From a checkpoint of a small CTC audio transcriber: activation leaky_relu, 0.8 epochs.
Rows from block 3 of a small CTC audio transcriber, named by matrix and row number. Each number is 500 + 50 x the weight over its row's rms, rounded and kept within 0 to 999. All counts start at 0. Numbers have three digits each.
After each channel's rows are labels from the 100 clips, of 14976, where the channel reaches its highest value: "responds to" is what is common among them. Only what is clearly more common there than usual is listed. The data: read English sentences (LibriTTS-R).
# conv: width-5 conv (model.blocks.3.conv.weight, 320x208x5, each kernel summed), inputs 0-103

conv.17:561431513512542587431513515529441528517522444402522467477424484458461510448429454585488508501575493519564517502451456442506433593577557430466537539446534418422504508539546501511481606466487477472444480412541559404472564495456471560468441584471519545543475542486477602449441573558489570508543490537544486517484419
responds to: the word "she"

conv.234:529567571410512570464494531489525513542527498499493464495477599541515488539513365566542413466516545524568465342426516549491433586491454619540514555472524491405521577444490416520572563561566533451431481507519547454512482585548536571532411528486426578494570583473440563457466477509421542529563463487539536424551421
responds to: the word "you"

conv.292:473582535507522561525564609478558482477490426595479525480561508513466541586572445452517465550525522520446459440530498489590500540451520483470638496462441495504495493600442483397455504504492471469412532503544548513431488457494518553505495517489487524473441565483451472531495497506475550466555536382521504464563427
responds to: the word "not"

conv.92:537556548510550474511440518456489530484511601456503542434522601529510479474375533415486436425502569429444526492618500474482581544541444465468352543495420542595544475545468596465474429514578495591534532454522589548465446459548577533502488479425537477489512573538516488483443498468500445488498447496498598562470564
responds to: the word "i"

conv.135:501384517375511547538499502429553552498455562490517433418450586563536522548535537572583488456502498479509373537517422448474538501452536513528525534476501461531544489459499399494480516520593494494463517392526468479451473505498453479597508484489411588445503532432465547497560528519448558585499485557534573500471542
responds to: the word "you"; the word "he"

conv.62:512511572582593478469379467490624486524508533526561489455512534478502432443491500486524619511533525431521424465499448483517526445480461570513510527531494520473334441487436524464459437413518493501436575458497533443555494466486469445539445406450478419472506546530545538455454535444520457467515530524438477497532483
responds to: the word "not"

conv.300:491439409451425494414514525599606542472488439517541484454541487516407501453597512507535594551474465557465440552504510518506563487459464478561504505532565474516481490527512535540509563530519471517458444495478468515406614396610530552436570499495529527457504576500467527556462454422481614449462564459563486493465613
responds to: the word "we"

conv.108:483546426441476532493532429550455456516593503529510450534516447503499489531443595482538545520567528530484531345512542395493533493437434448586439460575439450547445469509498470427487501483458458517555513488565511542483485530562474465521521577506450442590437518528520527476526479476426417438440419509457533464411550
responds to: the word "the"

conv.56:564551554475437545493488401418528419496460445440465492540485468513535515539459451501497454557495558442498509517540536484494476461526444459526511505467446517387424410520482486559584465501637509454488456509412598523549444510435523553519529536518451481493533477483493533598512485440461545457504542567555477506537455
responds to: the word "she"

conv.301:536510452544518494406502482539507555503436519519524419496550461506542528501509507474387455601420505528544519513548630504534536507532488500556448529378521507465458434476579453493511466492517555480551597549506551505474506454378500606539463496538652562592362447528501524554504404568524553535508480664558485501545558
responds to: the word "was"

conv.241:450517465557379461479500584482457481510464403420419491464483545602436485413451565515351519473477616593473559471560575531517564473514602522548456476476504582478403432490585492553534471455400421452502412488500510500430544498526445514533512630533539577549466412498498491451519535483534461449531549573471427483534486
responds to: the word "said"

conv.68:467446453471467512475477514458445423436494401519528497506432627528560429545510477442413563370518562550441517550485538497497503509441550527482520587574522509501558525502480481551486489444480380519503516409503582483443485519533482472620622557497529586524497521504444589500418474528522599486501493559519480519541484
responds to: the word "for"

conv.112:598547520498540547405545509502566552517496476513455434530524489549503541480451495569541392497510469546464550541520530459562417591463445451561587512502423465456543466503529533460553412438406488490476495554546450492407581535439519478556429516411474454594535576523451518503477575454540596484446586480574552508514499
responds to: the word "was"

conv.158:520561495529466543523485520501411457401441450475488359441499442506414419470408520582532459538461508498475573603504458535576528499514470439566463545475439494410544412503487548514502517530432494486505490433516471572491591447512551519470494556502495577503391475505504425483566602458504495504536533459577567491589470
responds to: voice: male

conv.226:546541486481434425503456571464525577477523488458498517516639519490516586523648522504489466571508509528438490531639599491486509470531469458469552446490480413488510524438532485456447506486430548402443423475481576503546424453578517537489453523516515558445481461473512500453543435592472457528458461536548454598520562
responds to: the word "be"

conv.176:470582488517461530483533470421499472516490504457406549501425492474514454436442439419459528436609509522516544466467542416530411491582582472533406453482522493478496554429516476461453430557503457382445545495556465440568499521494501524460450519539525473434399471442458611518551430466508486483519501567535560508523529
responds to: the word "be"

conv.249:564502488539557538538595556488531544497503527574462428411513524521497554480507494506488451477523503492484461501553410574509465616521505528482461584554473479456562479526505592458548572486514480547397587490522564484543431620413566470469416513385523515464506425491551454504464627535472557531541499577617555472394427
responds to: the word "you"

conv.124:481453507413507537550470431431583468518570622459495460437533553459430537469513480483654475498542498485469569479419541463524603489499486516544460446357461553459457465462543502517460533548466468532460511489523500341514492491552490556467437525531571440460542502593534553527505586515487473532533468500483441495464497
responds to: voice: female; the word "not"

conv.267:531467515468487482540486462458482527573507551469486574545537553497379568505507513442521548583449503445566584493511455460494556521424532513500541563427485449581453510497608493585534501431490516491499479458500413602527464444496567535531447566490510573535532542499561498486505490549515571452449511573457546434463437
responds to: voice: female

conv.268:432475540563573560512532513554535449490481447579513470454536533594475577480529470523485495423383501417486572509454586511506517593483480485542535489501488459414425542550447452534518554432427534420563557542536473466484529513548498525553515437607532530525519532500475441503517500465513574455508563497529510558581546
responds to: the word "was"

conv.274:541500480542546539493457450484516582372498484548470447574508473525361510505494515477454560446510574447539579484508538517508482542415622503531574452490547512437476465539482424573492547565529559501523509445407484416490433565537515546470533540473411435496597506520486558447455515534456425532537540537492520560499446
responds to: voice: male

conv.224:488516548465468497492526479550533448578593465496537412495575564538535558505530503554482439552572432494508504520558501415500490562552534481430529508470452507474521481436503579548506562617551361528521504497477484577483501488430447534473521468506543573421614544480506539595467645506456474547476473468590417544550469
responds to: voice: female

conv.191:476461442526444442454520496420555465504466479593532411460534455531557519371434486452542444478571446501475575382441602504558542551382484565507533488447571524483465509607481508439530522537498546509551505517504517421581469424498452468523439526628496462505456527490541496426472421443607532566509516513481493486515570
responds to: the word "was"

conv.194:482530405523479510510420500550519478459588552503535531494562485529490521468468546425460587534503489408478580422491553486436470539457476516465448428472471412462518512485375485511512475587470399471547494497449451523419519503471418605553553419565487460505437452499509491569577435407431532431535589534479555590433558
responds to: the word "was"

conv.273:492446476502432432500502453551510487505508438494564444528514465500505497544496543415441449532552515485542561518535438534530496533486457514477427570541457573488474601547473584485482482538563614582440419453488440493478632459488374511536506484502448482552544519543452488451563493428505450453590661504588498531444506
responds to: the word "the"

conv.125:575474474558407430511570490451501518565431494518502482526562489522501489458531464392504476470557408514652517470520521497585518500437436506569460499486547519462499427558562486559566486482573505368526479522451454468495474501497443565570445486516455437570474513485406500558507450404595552556549483503456557435498453
responds to: the word "the"