config = dict(
    model='CTC audio transcriber',
    dataset='read English sentences (LibriTTS-R)',
    train_examples=15625,
    gain_aug_db=6,
    noise_aug=0.01,
    n_mels=40,
    hop_length=160,
    input='log_mel',
    spec_augment=False,
    win_length=400,
    tokenizer='char',
    vocab_size=32,
    arch='crnn',
    norm='batchnorm',
    activation='leaky_relu',
    depths=[1, 1, 1, 1],
    kernel_size=5,
    stem='single',
    widths=[96, 144, 208, 320],
    rnn_width=192,
    rnn='gru',
    bidirectional=True,
    rnn_residual=False,
    rnn_layers=5,
    optimizer='muon',
    muon_scale='original',
    lr=0.027,
    momentum=0.95,
    nesterov=True,
    orthogonalizer='polar_express',
    adamw_lr_other_params=0.0017,
    grad_clip=0.5,
    steps=200,
    batch_size=64,
    epochs=0.8,
    lr_schedule='cosine',
    final_lr_fraction=0,
    warmup_steps=40,
    weight_decay=0.5,
    adamw_weight_decay_other_params=0,
)
Rows from block 3 of a small CTC audio transcriber, named by matrix and row number. Each number is 500 + 50 x the weight over its row's rms, rounded and kept within 0 to 999. All counts start at 0. Numbers have three digits each.
After each channel's rows are labels from the 100 clips, of 14976, where the channel reaches its highest value: "strongest on" is what is common among them. Only what is clearly more common there than usual is listed. The data: read English sentences (LibriTTS-R).
# conv: width-5 conv (model.blocks.3.conv.weight, 320x208x5, each kernel summed), inputs 0-103

conv.43:514452557511541496467530483468481478498536461587517476541518501499551529439573445544503485465540531592454475498538486485444421522559463492480469443492582527517506513456587642594467447490524390504449612514443578537472520522530657435551473465583507420511410478413523485604416484486468507440532512512530513515614493
strongest on: voice: male

conv.142:538505494484370619470505550531507504500509572518520540487541542501575530450476551518478499605483490480537502547463478603536566490496560493519500484515526473505493412551471506555494452496426380553523560549506514508475394520523453453566540513466466485472474589541434535501552435522529444472495521469513526513524515
strongest on: voice: female; the word "was"

conv.150:621502513461570560531567433459487594514563471484585449510567561461464552514561592478486496490521479526462544454560488460476490545526471509586406534517525523448452516595461542515462510506545422467490625535490556450598449524571512570379569498465536487496465467497502490507398479630406482457468466508519486460497538
strongest on: voice: female; the word "be"

conv.39:492514466543505490472455470520530463494457465483513612484518532479437546438553538538440574529463548432536490574530451554560516496473484429549444564471480452553502557491521458468509556473471588594486611525478460453518431494490497471538486437458517497467389495527531437562505548487445463501465489453524634528546467
strongest on: voice: female; the word "had"

conv.179:516568488500495536521541534479493486455464492404544488432478411529482448485484613412511510559623484579640535548486489515493422547502521530552566493520558556346529471485477504523492623438579524557548494482451602504471428600545516433533428484544472590446515478565465457522542564407486481463348504512522545471563463
strongest on: voice: female; the word "and"

conv.254:572366565472527516488482516457448546558483546531543553504462466536576542519455540529542513375475504554522366569507386527504539490554541459430465477554505442436412470488541459534453464476419400535511470536565519498562489465413567438605557523511443489520455444459480512525517377493453446575456467550525486491484632
strongest on: voice: female; the word "her"

conv.244:492479490453421463481498533455483439481585506467497429532533492508496534491518551454578496489574539510526506463701437458537480529594543491524508530535462521461449473422515523529464445451453408434519507524564445473541475491511420476446477576544581538496536491373507543462410533499536527581479471592592402416580412
strongest on: voice: female

conv.159:516498463543485501408544535390496578431509622560601500482555454584534448415448486559419553479513461446468516508527544535401487443466478524480506532501485574478481515583499443576453436500476436505500496489611448474582502454480522454489456532441549443555458495394514424532505441481512475447487457423454464408421482
strongest on: voice: female

conv.203:468582525495482613523491521403485458511520422524534592428490493556536458508472476474537529409552486457530484556492496467492472495550497442590398547549434463566456499430526496491411534419521402450534505386462540400554549580487511498484519489521497508486521562529523498550505455526535576385573461546454582550525481
strongest on: voice: female

conv.186:530486471515532517496506439450531505541569561468538531499488518502522511519485569444455530591483539531517483501523429519515483535578562524513553523650475507458410432591389501513527505445470433467492429519485522476579507520444535565542536460483473541505508516563462536478486452418502518538533519436543576467529507
strongest on: voice: female; the word "be"

conv.75:515449554549579481421667467531492552408621445459476446486542516490538532571413488534568475476541463495453543606576460442537560560519491509423522538502557521565484549478583550485579497539422572404550530519534533457480546590532521555432552515499526483505513506547431581471397557552536538504513518565530515560506551
strongest on: voice: male

conv.24:491434584509493555496493591519394429485460486549473448454448481503527450429479474412496499585400413446542479516500491480556411434536515545513488621433507499518407452584507508622590471522429415462496480451428535528531512554471557515537483537504482508494518469433488458525629469482581506479500523516496435519479474
strongest on: voice: female

conv.147:467517592451428547564527537577546475471694498533504419494469464405512599490484520563434566533455476493471540526578500523547553490564581569427483420541508503639467450516538500496535483580468452441537534490398527529554395532404422468509479520470456541602532509578470454416507446486497449540505525486468515535456514
strongest on: voice: male

conv.288:541567487556509537397456432498535478483514508462499480500512457407529407476487510489529497523564575556464495503498437465477497453514514440471457530431509585451548506529472541425502482527524555567519522502560479461508510507489437391521480522473397603489479455516445530489588448381614532547522544449522440531618488
strongest on: voice: female

conv.229:554443474472504454529489466484445520516591453577565485553504450503496511486559497462491600526484492491487483426528487526473366511514483553434520500513543513511512473479477592501510523541408538647484543553466538468485514416494555549467489581453475569538406401385431424449532465500489494540570489487483513483504432
strongest on: voice: female; the word "of"

conv.209:540583427533475490554501364520522525509475572418514471540531522537463524449495512392525477552520547623518450547474570425507505528549469551456557508441543506506497556471422537506464421565527410490464436401529511525532438504535525599558514417509385565506500583516544543559567500490579510515516428541424530512473516
strongest on: voice: female

conv.94:476521442575490531436559502462438586503499467483529564495440542536600483476624443442393484550557531482470500504525480536430461530555412485537394498590547479473557448522452535415492413457497513492523436552613526412462440464526509510523539540519521637520486513527501510522510546520445494405523560514602508555531509
strongest on: voice: female

conv.32:447557470516437485394467440532552490622612473487476456487512420541526497438530469437490545523529545452497441451391515507482494458532453418540446502481543555494462551470436495504481471492484350524480458423522470554441523604520495481568554563455487519380508608524492542501386486559540440526467581570500503512491487
strongest on: voice: female