config.yaml
model: "CTC audio transcriber"
dataset: "read English sentences (LibriTTS-R)"
vocab_size: 32
arch: "crnn"
norm: "batchnorm"
rnn_width: 192
muon_scale: "original"
batch_size: 64
epochs: 0.8
Rows from block 3 of a small CTC audio transcriber, named by matrix and row number. Each number is 128 + 32 x the weight over its row's rms, rounded and kept within 0 to 255. All counts start at 0. Numbers have three digits each.
After each channel's rows are labels from the 100 clips, of 14976, where the channel reaches its highest value: "loudest band" is the band of the loudest frequency at the time of the peak; "top examples" is what is common among them. Only what is clearly more common there than usual is listed. The data: read English sentences (LibriTTS-R). In brackets: how many of the 100.
# conv: width-5 conv (model.blocks.3.conv.weight, 320x208x5, each kernel summed), inputs 104-207

conv.240:147135123130149187106097124108150103115157175116097092176148141172143168140067113076162110158165187150140134106094082068179157180108073135158151085120123192109118131159124091127154080043172137176173129091098158182218099110133139138128134176100140132161127134122118147099145067116147090137091083120099140118168082
loudest band: 4000 to 8000 Hz (89)
top examples: voice: female (95); the word "was" (40)

conv.202:130107123154178142183102059112121139068086132138121155113113142108198076174080102066150079142135111106175091150145143150123092109149140149148125149081115143111076153147091109121101102088088158175110124100041214100178180117171099172123163098132165129104131176113119101159133139134156141187147110133125109108098138
loudest band: 4000 to 8000 Hz (61)
top examples: voice: female (80)

conv.295:137182148068167101109135144126137095162128126155085133156117105166149170129084145118110117101112135130150110129124094086185092210083114158084179082145075138079131147140148153090183113118136023154109104062158130098086142148087175139095194133108111129141132122128175138090143161148185149138099158171137121145150182
loudest band: 250 to 500 Hz (58)
top examples: voice: female (83)

conv.128:123108079122172098147132134197140136124207111109095104103122145115130144127089096134109155101149162104183099150126104056141147185090128083153122087153156139099150145090110164106183115092160156149089129172113098103141178125136107175128151104138155075104112089147102070136131117112134130152180112144128075094139126
loudest band: 1000 to 2000 Hz (34)
top examples: voice: female (79); the word "i" (46)

conv.237:119143123121125100058129147112142116109153136161133118120129099246082102084115157100125110146105203099198095092164155154151118182149118093100126122142111114148138098054129106105152078110129108183104092157135079115119104142115114086121044136136110133129144112123099109126174122068155159093151121186086119178075189
loudest band: 500 to 1000 Hz (54)
top examples: voice: female (88)

conv.252:114094132135114127126175106170145129147075154133102139151121054134161113153168098074124152146162151148122080125110136112096151165096114089132117087138079096111132063089106144137152105114126101154120121123108151099115174147152104114111095145091138095125172176154160085092164128089079075105125094188117085175086081
loudest band: 500 to 1000 Hz (62)
top examples: voice: female (89); the word "had" (27)

conv.27:139162168167185168150132062123123065112131138168082111134135133109110096114118076162130136203111164135136138149116149107202176169135120090088154103118096121176119177068066155098137094115142170172129117088087176115178122121119067151096136135129140164117123111120065142122144091192127156135132154108116149113147112
loudest band: 4000 to 8000 Hz (73)
top examples: voice: female (81)

conv.28:178111117069095125146126104083091179154113142136165095100078125137152092206148118068139163078149085175140122089149156099146129143152109069162115158151109073159119105117112110170123106205176119092140138083140071179046118069108150123091136102169151123139177123144162128064188146128173158117153193165165107152080100
loudest band: 2000 to 4000 Hz (35); 4000 to 8000 Hz (27)
top examples: voice: female (80)

conv.31:160125092037148113147134098083127090064094155096120108145146167147134127118131193076186125146113092085157208078099131121141136177128111151144145167156117064147155142126139172111131148153099073138127131065130072111179103191132115144083196194120179162147169135117138138068169086120082133090110102118139129131148119
loudest band: 4000 to 8000 Hz (86)
top examples: voice: female (99)

conv.253:094111114152186099168151191145095119095153141099061126091151143073115129108124093110125127157135083069171122075134167145158106134076111141162143113139136104162142111089115056075117079155085166137191151132105169144192155112104175178098125131093141113109117138149118183141144125121095146162113089129130159173109160
loudest band: 4000 to 8000 Hz (46)
top examples: voice: female (94)

conv.83:186063097164101109131082132138132141094082112146172141112106165212097148125173111106148114166082087133205082111090147152068137134112132074162149097126079129127070173105165182120119104098133140159112138129129136150202100090153131139151162163160138098132130144109168121078121150150134167111127148132147110123162113
loudest band: 4000 to 8000 Hz (49)
top examples: voice: female (82); the word "was" (39)

conv.102:130156149173056090087130127125140145130138124147180173121114103116159090112179140197101112103161147198154154100121143121093188217115162140081128185083082085181160145144119131135105156169183079108129164139142137135129117144135110182187145148099192131114157131053128193075133113104130148155088201163106141058115137
loudest band: 2000 to 4000 Hz (35); 1000 to 2000 Hz (31)
top examples: voice: female (86)

conv.34:083132135100152135100115133198134091113126131152151119116094143156128111136140080090114139124147141090106123087103113108091121092130200107114089081155103168089101151154152144121136065127103107131163108104111100090128101148129122162136092092131151154245074109125148118142220126158216141116099145128106180162062090
loudest band: 4000 to 8000 Hz (85)
top examples: voice: female (82)

conv.244:125130122162158127119122179129118154138156068111145133152128107150118106162102162055099131103170107127143095076124083204131071134086143185146129107116058144088069143109153061106118083118097120166135143143100141117075186149134140117108142177113112123194121134095177136129167116108123094099137117113084158137129061
loudest band: 250 to 500 Hz (50); 500 to 1000 Hz (32)
top examples: voice: female (81)