python train.py --n_mels=40 --input="log_mel" --tokenizer="char" --depths=[1, 1, 1, 1] --kernel_size=5 --stem="single" --orthogonalizer="polar_express" --epochs=0.8
Rows from block 3 of a small CTC audio transcriber, named by matrix and row number. Each number is 128 + 32 x the weight over its row's rms, rounded and kept within 0 to 255. All counts start at 0. Numbers have three digits each.
Before each channel's rows are labels from the 100 clips, of 14976, where the channel reaches its highest value: "responds to" is what is common among them; "loudest band" is the band of the loudest frequency at the time of the peak. Only what is clearly more common there than usual is listed. The data: read English sentences (LibriTTS-R). In brackets: how many of the 100.
# conv: width-5 conv (model.blocks.3.conv.weight, 320x208x5, each kernel summed), inputs 104-207

responds to: voice: female (79)
loudest band: 250 to 500 Hz (56)
conv.22:065143137165131131178103145114118171112161102101092147092109138167162118128098060180169134147146132136155092163080139166075170142165132181139148132154119148130081133121087135128121108087104173107053180146137162112129137137158156154156133151109088171144165113112048072092179138152124141039094088124056141141152138

responds to: voice: male (76)
loudest band: 500 to 1000 Hz (45)
conv.303:115176195147172169142098134117124084172140117181125127128136084117108068094129114036129135119108115160133175158135158163078119106176206098095116108082118118107077153129087122106132153175157166122111155184097117157087163172122107188140127125149062079096120132120104126112117147148140082130124170132119144142147170

responds to: voice: male (78)
loudest band: 4000 to 8000 Hz (72); 2000 to 4000 Hz (27)
conv.274:120077136109149088098169120085138136123127073130108161050158101103148108095146087143160137046138091179132196110084164095125173133122140149133175112100148151050151155128128139128086146091149084133192085194151084117159122113133150152171165110130096141128127196176174121186110133135082160117124123083131090082102107

responds to: voice: female (83)
loudest band: 4000 to 8000 Hz (84)
conv.104:127088127128136080164159189095227177110138117101100119129159135138079127121169124129124126190176117158116144125149111112092138117142105142193166142159093064186119131176115127133103133061127159140180120147125070088177115102118073133125174139141196034118150094161122137092117083170156111067125114163138127151091154

responds to: voice: female (93)
loudest band: 500 to 1000 Hz (31)
conv.208:137145157235115194133116117131082163159104119112153174137129104116143163174133156127081152120118160137130144116129183138079142138165104095121123115137177089149089146120153211098123114154076091101137120092149143110093140100086140103181115149085118177153146154153169158084090126120117151185089139140146091129106101

responds to: voice: female (87); the word "of" (53)
loudest band: 250 to 500 Hz (53)
conv.229:146104097091157117226137134113116157102203102100177161081079145169132112159143095163126158100072127090146084138076099100193128095139121097105143125121121093224121142079159081127129144073108164158148111144164188149127138177177099157131137135095086114135098110074163119115129091147126149087173067099078104134121091

responds to: voice: male (77)
loudest band: 250 to 500 Hz (53)
conv.158:134098133120099126106152143143120133155174183123099179069113151114136111125133066124140125105105113172111118123138088095080094136144107111134087125121089181142124216106144066197145169076105116162143121079156103132122194116093152093103100092155121115088167164157141162083094138084062079110158135085074149154087102

responds to: voice: female (80); the word "she" (25)
loudest band: 2000 to 4000 Hz (73)
conv.143:163079181142126142150175150096078164146146131125099111182132116136169072140177093159117100139105134164078094151125187123154121167149084116193220149078147076076140099139185151197097147092121086107150071125085152098101089142129125121189126107172134147112147125092099096128135124066159167120120142109139149096166124

responds to: voice: female (79); the word "was" (74)
loudest band: 250 to 500 Hz (45)
conv.86:097100118141175135115153202134048139145105138124078135171167153148165107128192105140110112113134121060129127123141122118166110125146146106085043114110245099124055155112125133101134093110102119105157113089090183145150064178092149169135173136112133145148122129094155182128094145188151149103113160147185126123131140

responds to: voice: female (79)
loudest band: 4000 to 8000 Hz (58)
conv.256:108080130093110104118170198179058145105135120100076089117138127093162109148213134061101081140130086114171172122131117091130133133124145139074118110098144119131156107150138094102129098148141150088128096200100114119201163136108135167083164108141179173154177131124128110151182145183175154227112160125102089146133134

responds to: voice: female (80); the word "not" (26)
loudest band: 500 to 1000 Hz (40)
conv.124:077090115106154160133158135131078154186104183114119169136121139101066099131162117121111186140137118158063061140163138085170101110166123130076165080130096102130125174055135223145101084137096148099115128098076078127142127114132123145202140116155095115078135094093111146155120150067130143132117068151125116136127128

responds to: voice: female (81)
loudest band: 250 to 500 Hz (50)
conv.224:094084109115161100175112090113141064125124129101105183150142123100115119130063149132133099157135115140151166115188175145173131136148170152087123045195097096125192140120132110105039128113106197128105122127111095101117144140106083126187148184164107105122086135108199152146135129120120113139120163134182116141076110

responds to: the word "i" (53)
loudest band: 500 to 1000 Hz (51); 1000 to 2000 Hz (30)
conv.92:155165183192102148153168111131113127110141110185086181199181126131094137108123177123132184129111167146083120109154064127124133156109163120119121116134151137113115107125114140132148187077105106098162071115136182136158173134088156151127130154127145183188175111146147124163120105110121138191128062160143083104102106

responds to: the word "said" (46)
loudest band: 500 to 1000 Hz (46)
conv.241:145135126117144161098144104156126178091103154138073136142113090151164107099104079098096142121144117129122124133147091125103120118144117108117121146132101172131061134094140165125155105090129116127190142072114119114167159175157137058091129138121121106160167159081151155076182127085122191092133134080138116121109070

responds to: voice: female (84)
loudest band: 250 to 500 Hz (53)
conv.263:117183149112098164116124154126156096141170109113096065124116156117177203168085103102120097157140108178149123122129108129144171116143148101103104196090169129060153124114118106164081124150157112119126128152132159134132141139069109141131186108121157147110192061157093144151133115157132159140124128113127137147130046

responds to: the word "for" (27)
loudest band: 2000 to 4000 Hz (27); 4000 to 8000 Hz (26)
conv.68:179167094129170102071195058130137083132168152138093159195152136120126038110137112165112158121141083134159137107130110156146127115146060163098168132097057094195132164096117182139072111108138102126170117145129121155140102142106120123153142075135105119102123148148137111158121132107154149081175098114065114138085091

responds to: voice: male (78)
loudest band: 500 to 1000 Hz (56)
conv.51:196115108147155125069123111105084148172152102158133206105154115116111141172154152145145158145113120192176145138127094109159145131108130085134119153123141161195138137115115152111212132166145179127174085108115124041168113143101167131127150131143135153104100140074130156118130186103142155087100230140177146100179134