{
  "arch": "crnn",
  "model": "CTC audio transcriber",
  "dataset": "read English sentences (LibriTTS-R)",
  "train_examples": 15625,
  "gain_aug_db": 6,
  "noise_aug": 0.01,
  "n_mels": 40,
  "hop_length": 160,
  "input": "log_mel",
  "spec_augment": false,
  "win_length": 400,
  "tokenizer": "char",
  "vocab_size": 32,
  "norm": "batchnorm",
  "activation": "leaky_relu",
  "depths": [1, 1, 1, 1],
  "kernel_size": 5,
  "stem": "single",
  "widths": [96, 144, 208, 320],
  "rnn_width": 192,
  "rnn": "gru",
  "bidirectional": true,
  "rnn_residual": false,
  "rnn_layers": 5,
  "optimizer": "muon",
  "muon_scale": "original",
  "lr": 0.027,
  "momentum": 0.95,
  "nesterov": true,
  "orthogonalizer": "polar_express",
  "adamw_lr_other_params": 0.0017,
  "grad_clip": 0.5,
  "steps": 200,
  "batch_size": 64,
  "epochs": 0.8,
  "lr_schedule": "cosine",
  "final_lr_fraction": 0,
  "warmup_steps": 40,
  "weight_decay": 0.5,
  "adamw_weight_decay_other_params": 0
}
Rows from block 2 of a small CTC audio transcriber, named by matrix and row number. Each number is 128 + 24 x the weight over its row's rms, rounded and kept within 0 to 255. All counts start at 0. Numbers have three digits each. After the name is the row's rms in percent of the matrix's.
After each channel's rows are labels from the 100 clips, of 14976, where the channel reaches its highest value: "loudest" is the band of the loudest frequency at the time of the peak; "responds to" is what is common among them. Only what is clearly more common there than usual is listed. The data: read English sentences (LibriTTS-R).
# conv: width-5 conv (model.blocks.2.conv.weight, 208x144x5, each kernel summed), inputs 0-143

conv.112 131:139102114126159104101170116103136130123151138144114122151123118163117145144108131154144075153124148099178139131134152129115123111134158090146152137143104138148133103114106139125110124144128173110168148126123143146118098132145157125175124151153194116120131122093091106145127123158156118157138141145081146166168162135143059137132113068131122129080155106172134108176145145138115129105173136117114153103124145110139097099114109145151176
loudest: 250 to 500 Hz
responds to: voice: female

conv.201 103:123140126098135097108172080113160146144110135095121123166139107087148108179123099170145116131152099131117116141135148106129074117148140138164157104121107129124162150180138130149179142136105126133118175115105106112120112105112139069129104137133092153099083112127207084104119104123093133094162133142122124086078131091114153123123132122106140139082139105142138141136119113136114124119126161175131124126136125139133109124121119116137089
loudest: 250 to 500 Hz
responds to: voice: male

conv.28 100:128167107141137128148143125078072126117129147157090141131104099171140129104169108151134137086182135125136146120083137088156125120156120119153092117115138102165168129152162123157145148122108135147131121178106146137127139128137127149157143132165118111112117146156125202144177159130158170123136127153113130123118088139163138126115136186116158109124087136137137109109176100131148153106106095115144083117174133113135127146142123135116138
loudest: 2000 to 4000 Hz
responds to: voice: female

conv.188 103:115154126147148095157155171147133098102104086150182125145115100130120083122134131071123152121129140127142146155075103145123151139137150126103141114104138109080227134124165128104126130141104155138115134113117136152139112122097135153155097108146173110158119115139120135176089147146141106121127137103105143120174111133107099145157110117101103115128102138128129144110145131118082135124121144180126090138155136118106095119094123155168116
loudest: 250 to 500 Hz
responds to: voice: female

conv.190 108:156129125089142104113121133105155173119126140100113114162139073118090093140114125149144087144086113173143160141099132117102100151143142113114110140126132114142144113150124086106134100102103098136135151172121145115132159121110133129147119122123120139112181089151133092168133092145152146136157114161177115097141153099132154156181100127155129130161120151075142120125153132118113169147125114140167122146146152092132054118155141132152122
loudest: 1000 to 2000 Hz
responds to: voice: female

conv.16 095:150130140136103118165109149148164129116125126133109150114116092125083153132139150145129117127153115096085095135090127112093119133120145126177181091134151147126136169142111136076142157108130117076098125144134139098135087130132155102137117092129150126141142147189095092085141137146139129130140103108102133137123207141121101148121093124137140132130151156178124185123161126108136143111103146105164109131118106154145108153114111154130177
loudest: 250 to 500 Hz
responds to: voice: female

conv.31 104:123123125124140134166123142104083153114145141154141084081097171118074114152091148156099122096124144120107131121166102177142120114129131105132141118116118105154139133131175118149098119120090133189122105149148099131123115133158106108175113105128124148129077113158121128120144117137151162113111133132086134100140096100099119133150123114174146087140102112190078104164064150120139130133126099136115113157116120123117133159132113140139162
loudest: 250 to 500 Hz
responds to: voice: female

conv.17 104:097104142123124146138147126101165109095108181129133112111139116136164131169109129151156118119120142145155132122096155157128136178143106119112168095089137121073134128153114105123101128157160107168112101217121135164122168141122107134140124115158137080091127156128121148094151073118173109145119124132158115119130119147132126121135145123126110149141104196136117128094104109138129135161148152138127111150090146113104091139094137139156102
loudest: 1000 to 2000 Hz; 500 to 1000 Hz
responds to: voice: female; the word "i"

conv.203 083:147140141136114162163150155156099122157111114123111185101159125120155152128123117129095095144129118183107109139133173085171167060128135127103128137158132119111123109159165137141131108153124130118148141103158138124084132138122145105144172122151145153104147125170129116132115122173113117095129133125130150093128143108108100149121118142096130112141138152139140148154138119069083131123113137174092079134142136129147100108096072106080106
loudest: 250 to 500 Hz
responds to: voice: female

conv.162 091:125137124149150080085154135136103099113079130145135147131154109096177095094099151131136173113132106141162155137121120140149114155147100140148130100117148116188146109094114135080133124134088106124133125136113172166140126131095133168137122159105122103157140093129150148078138183194121143102161107120120122145112124155133101126145144143113120150141161134160143150130126128163123112134165182120130156147149123107148119162139102130179138
loudest: 2000 to 4000 Hz
responds to: voice: female

conv.6 101:124156149139124123113112129103126124104125138115144142138179121099128161079126103117183134071121103101128161127105089094126152149113063120110127129092136121121151147156126123114153165122125075086115130134169152131116142101141131117121141139106094127170146133121162121111108107117116156133129123103103125099088108141132111124096120109126142137206154101070096109093144104133115135079113102160150099086148108149122110145139128165123107
loudest: 1000 to 2000 Hz
responds to: voice: female; the word "i"

conv.34 122:175139111143137082157128117103096085090054119124115113142084103157116125107114146102088097085112128158125112108144133119128148122116167100150103118128119142150071126089147098091133131140118084158142136136143132136119105100109160092120130143141143125117161142154102125149103109131140145138114161168106164106113142127089116129183101141134123164113114113134120129113125136088113141125136116149113107160153102149085115179134182123148158
loudest: 250 to 500 Hz
responds to: voice: female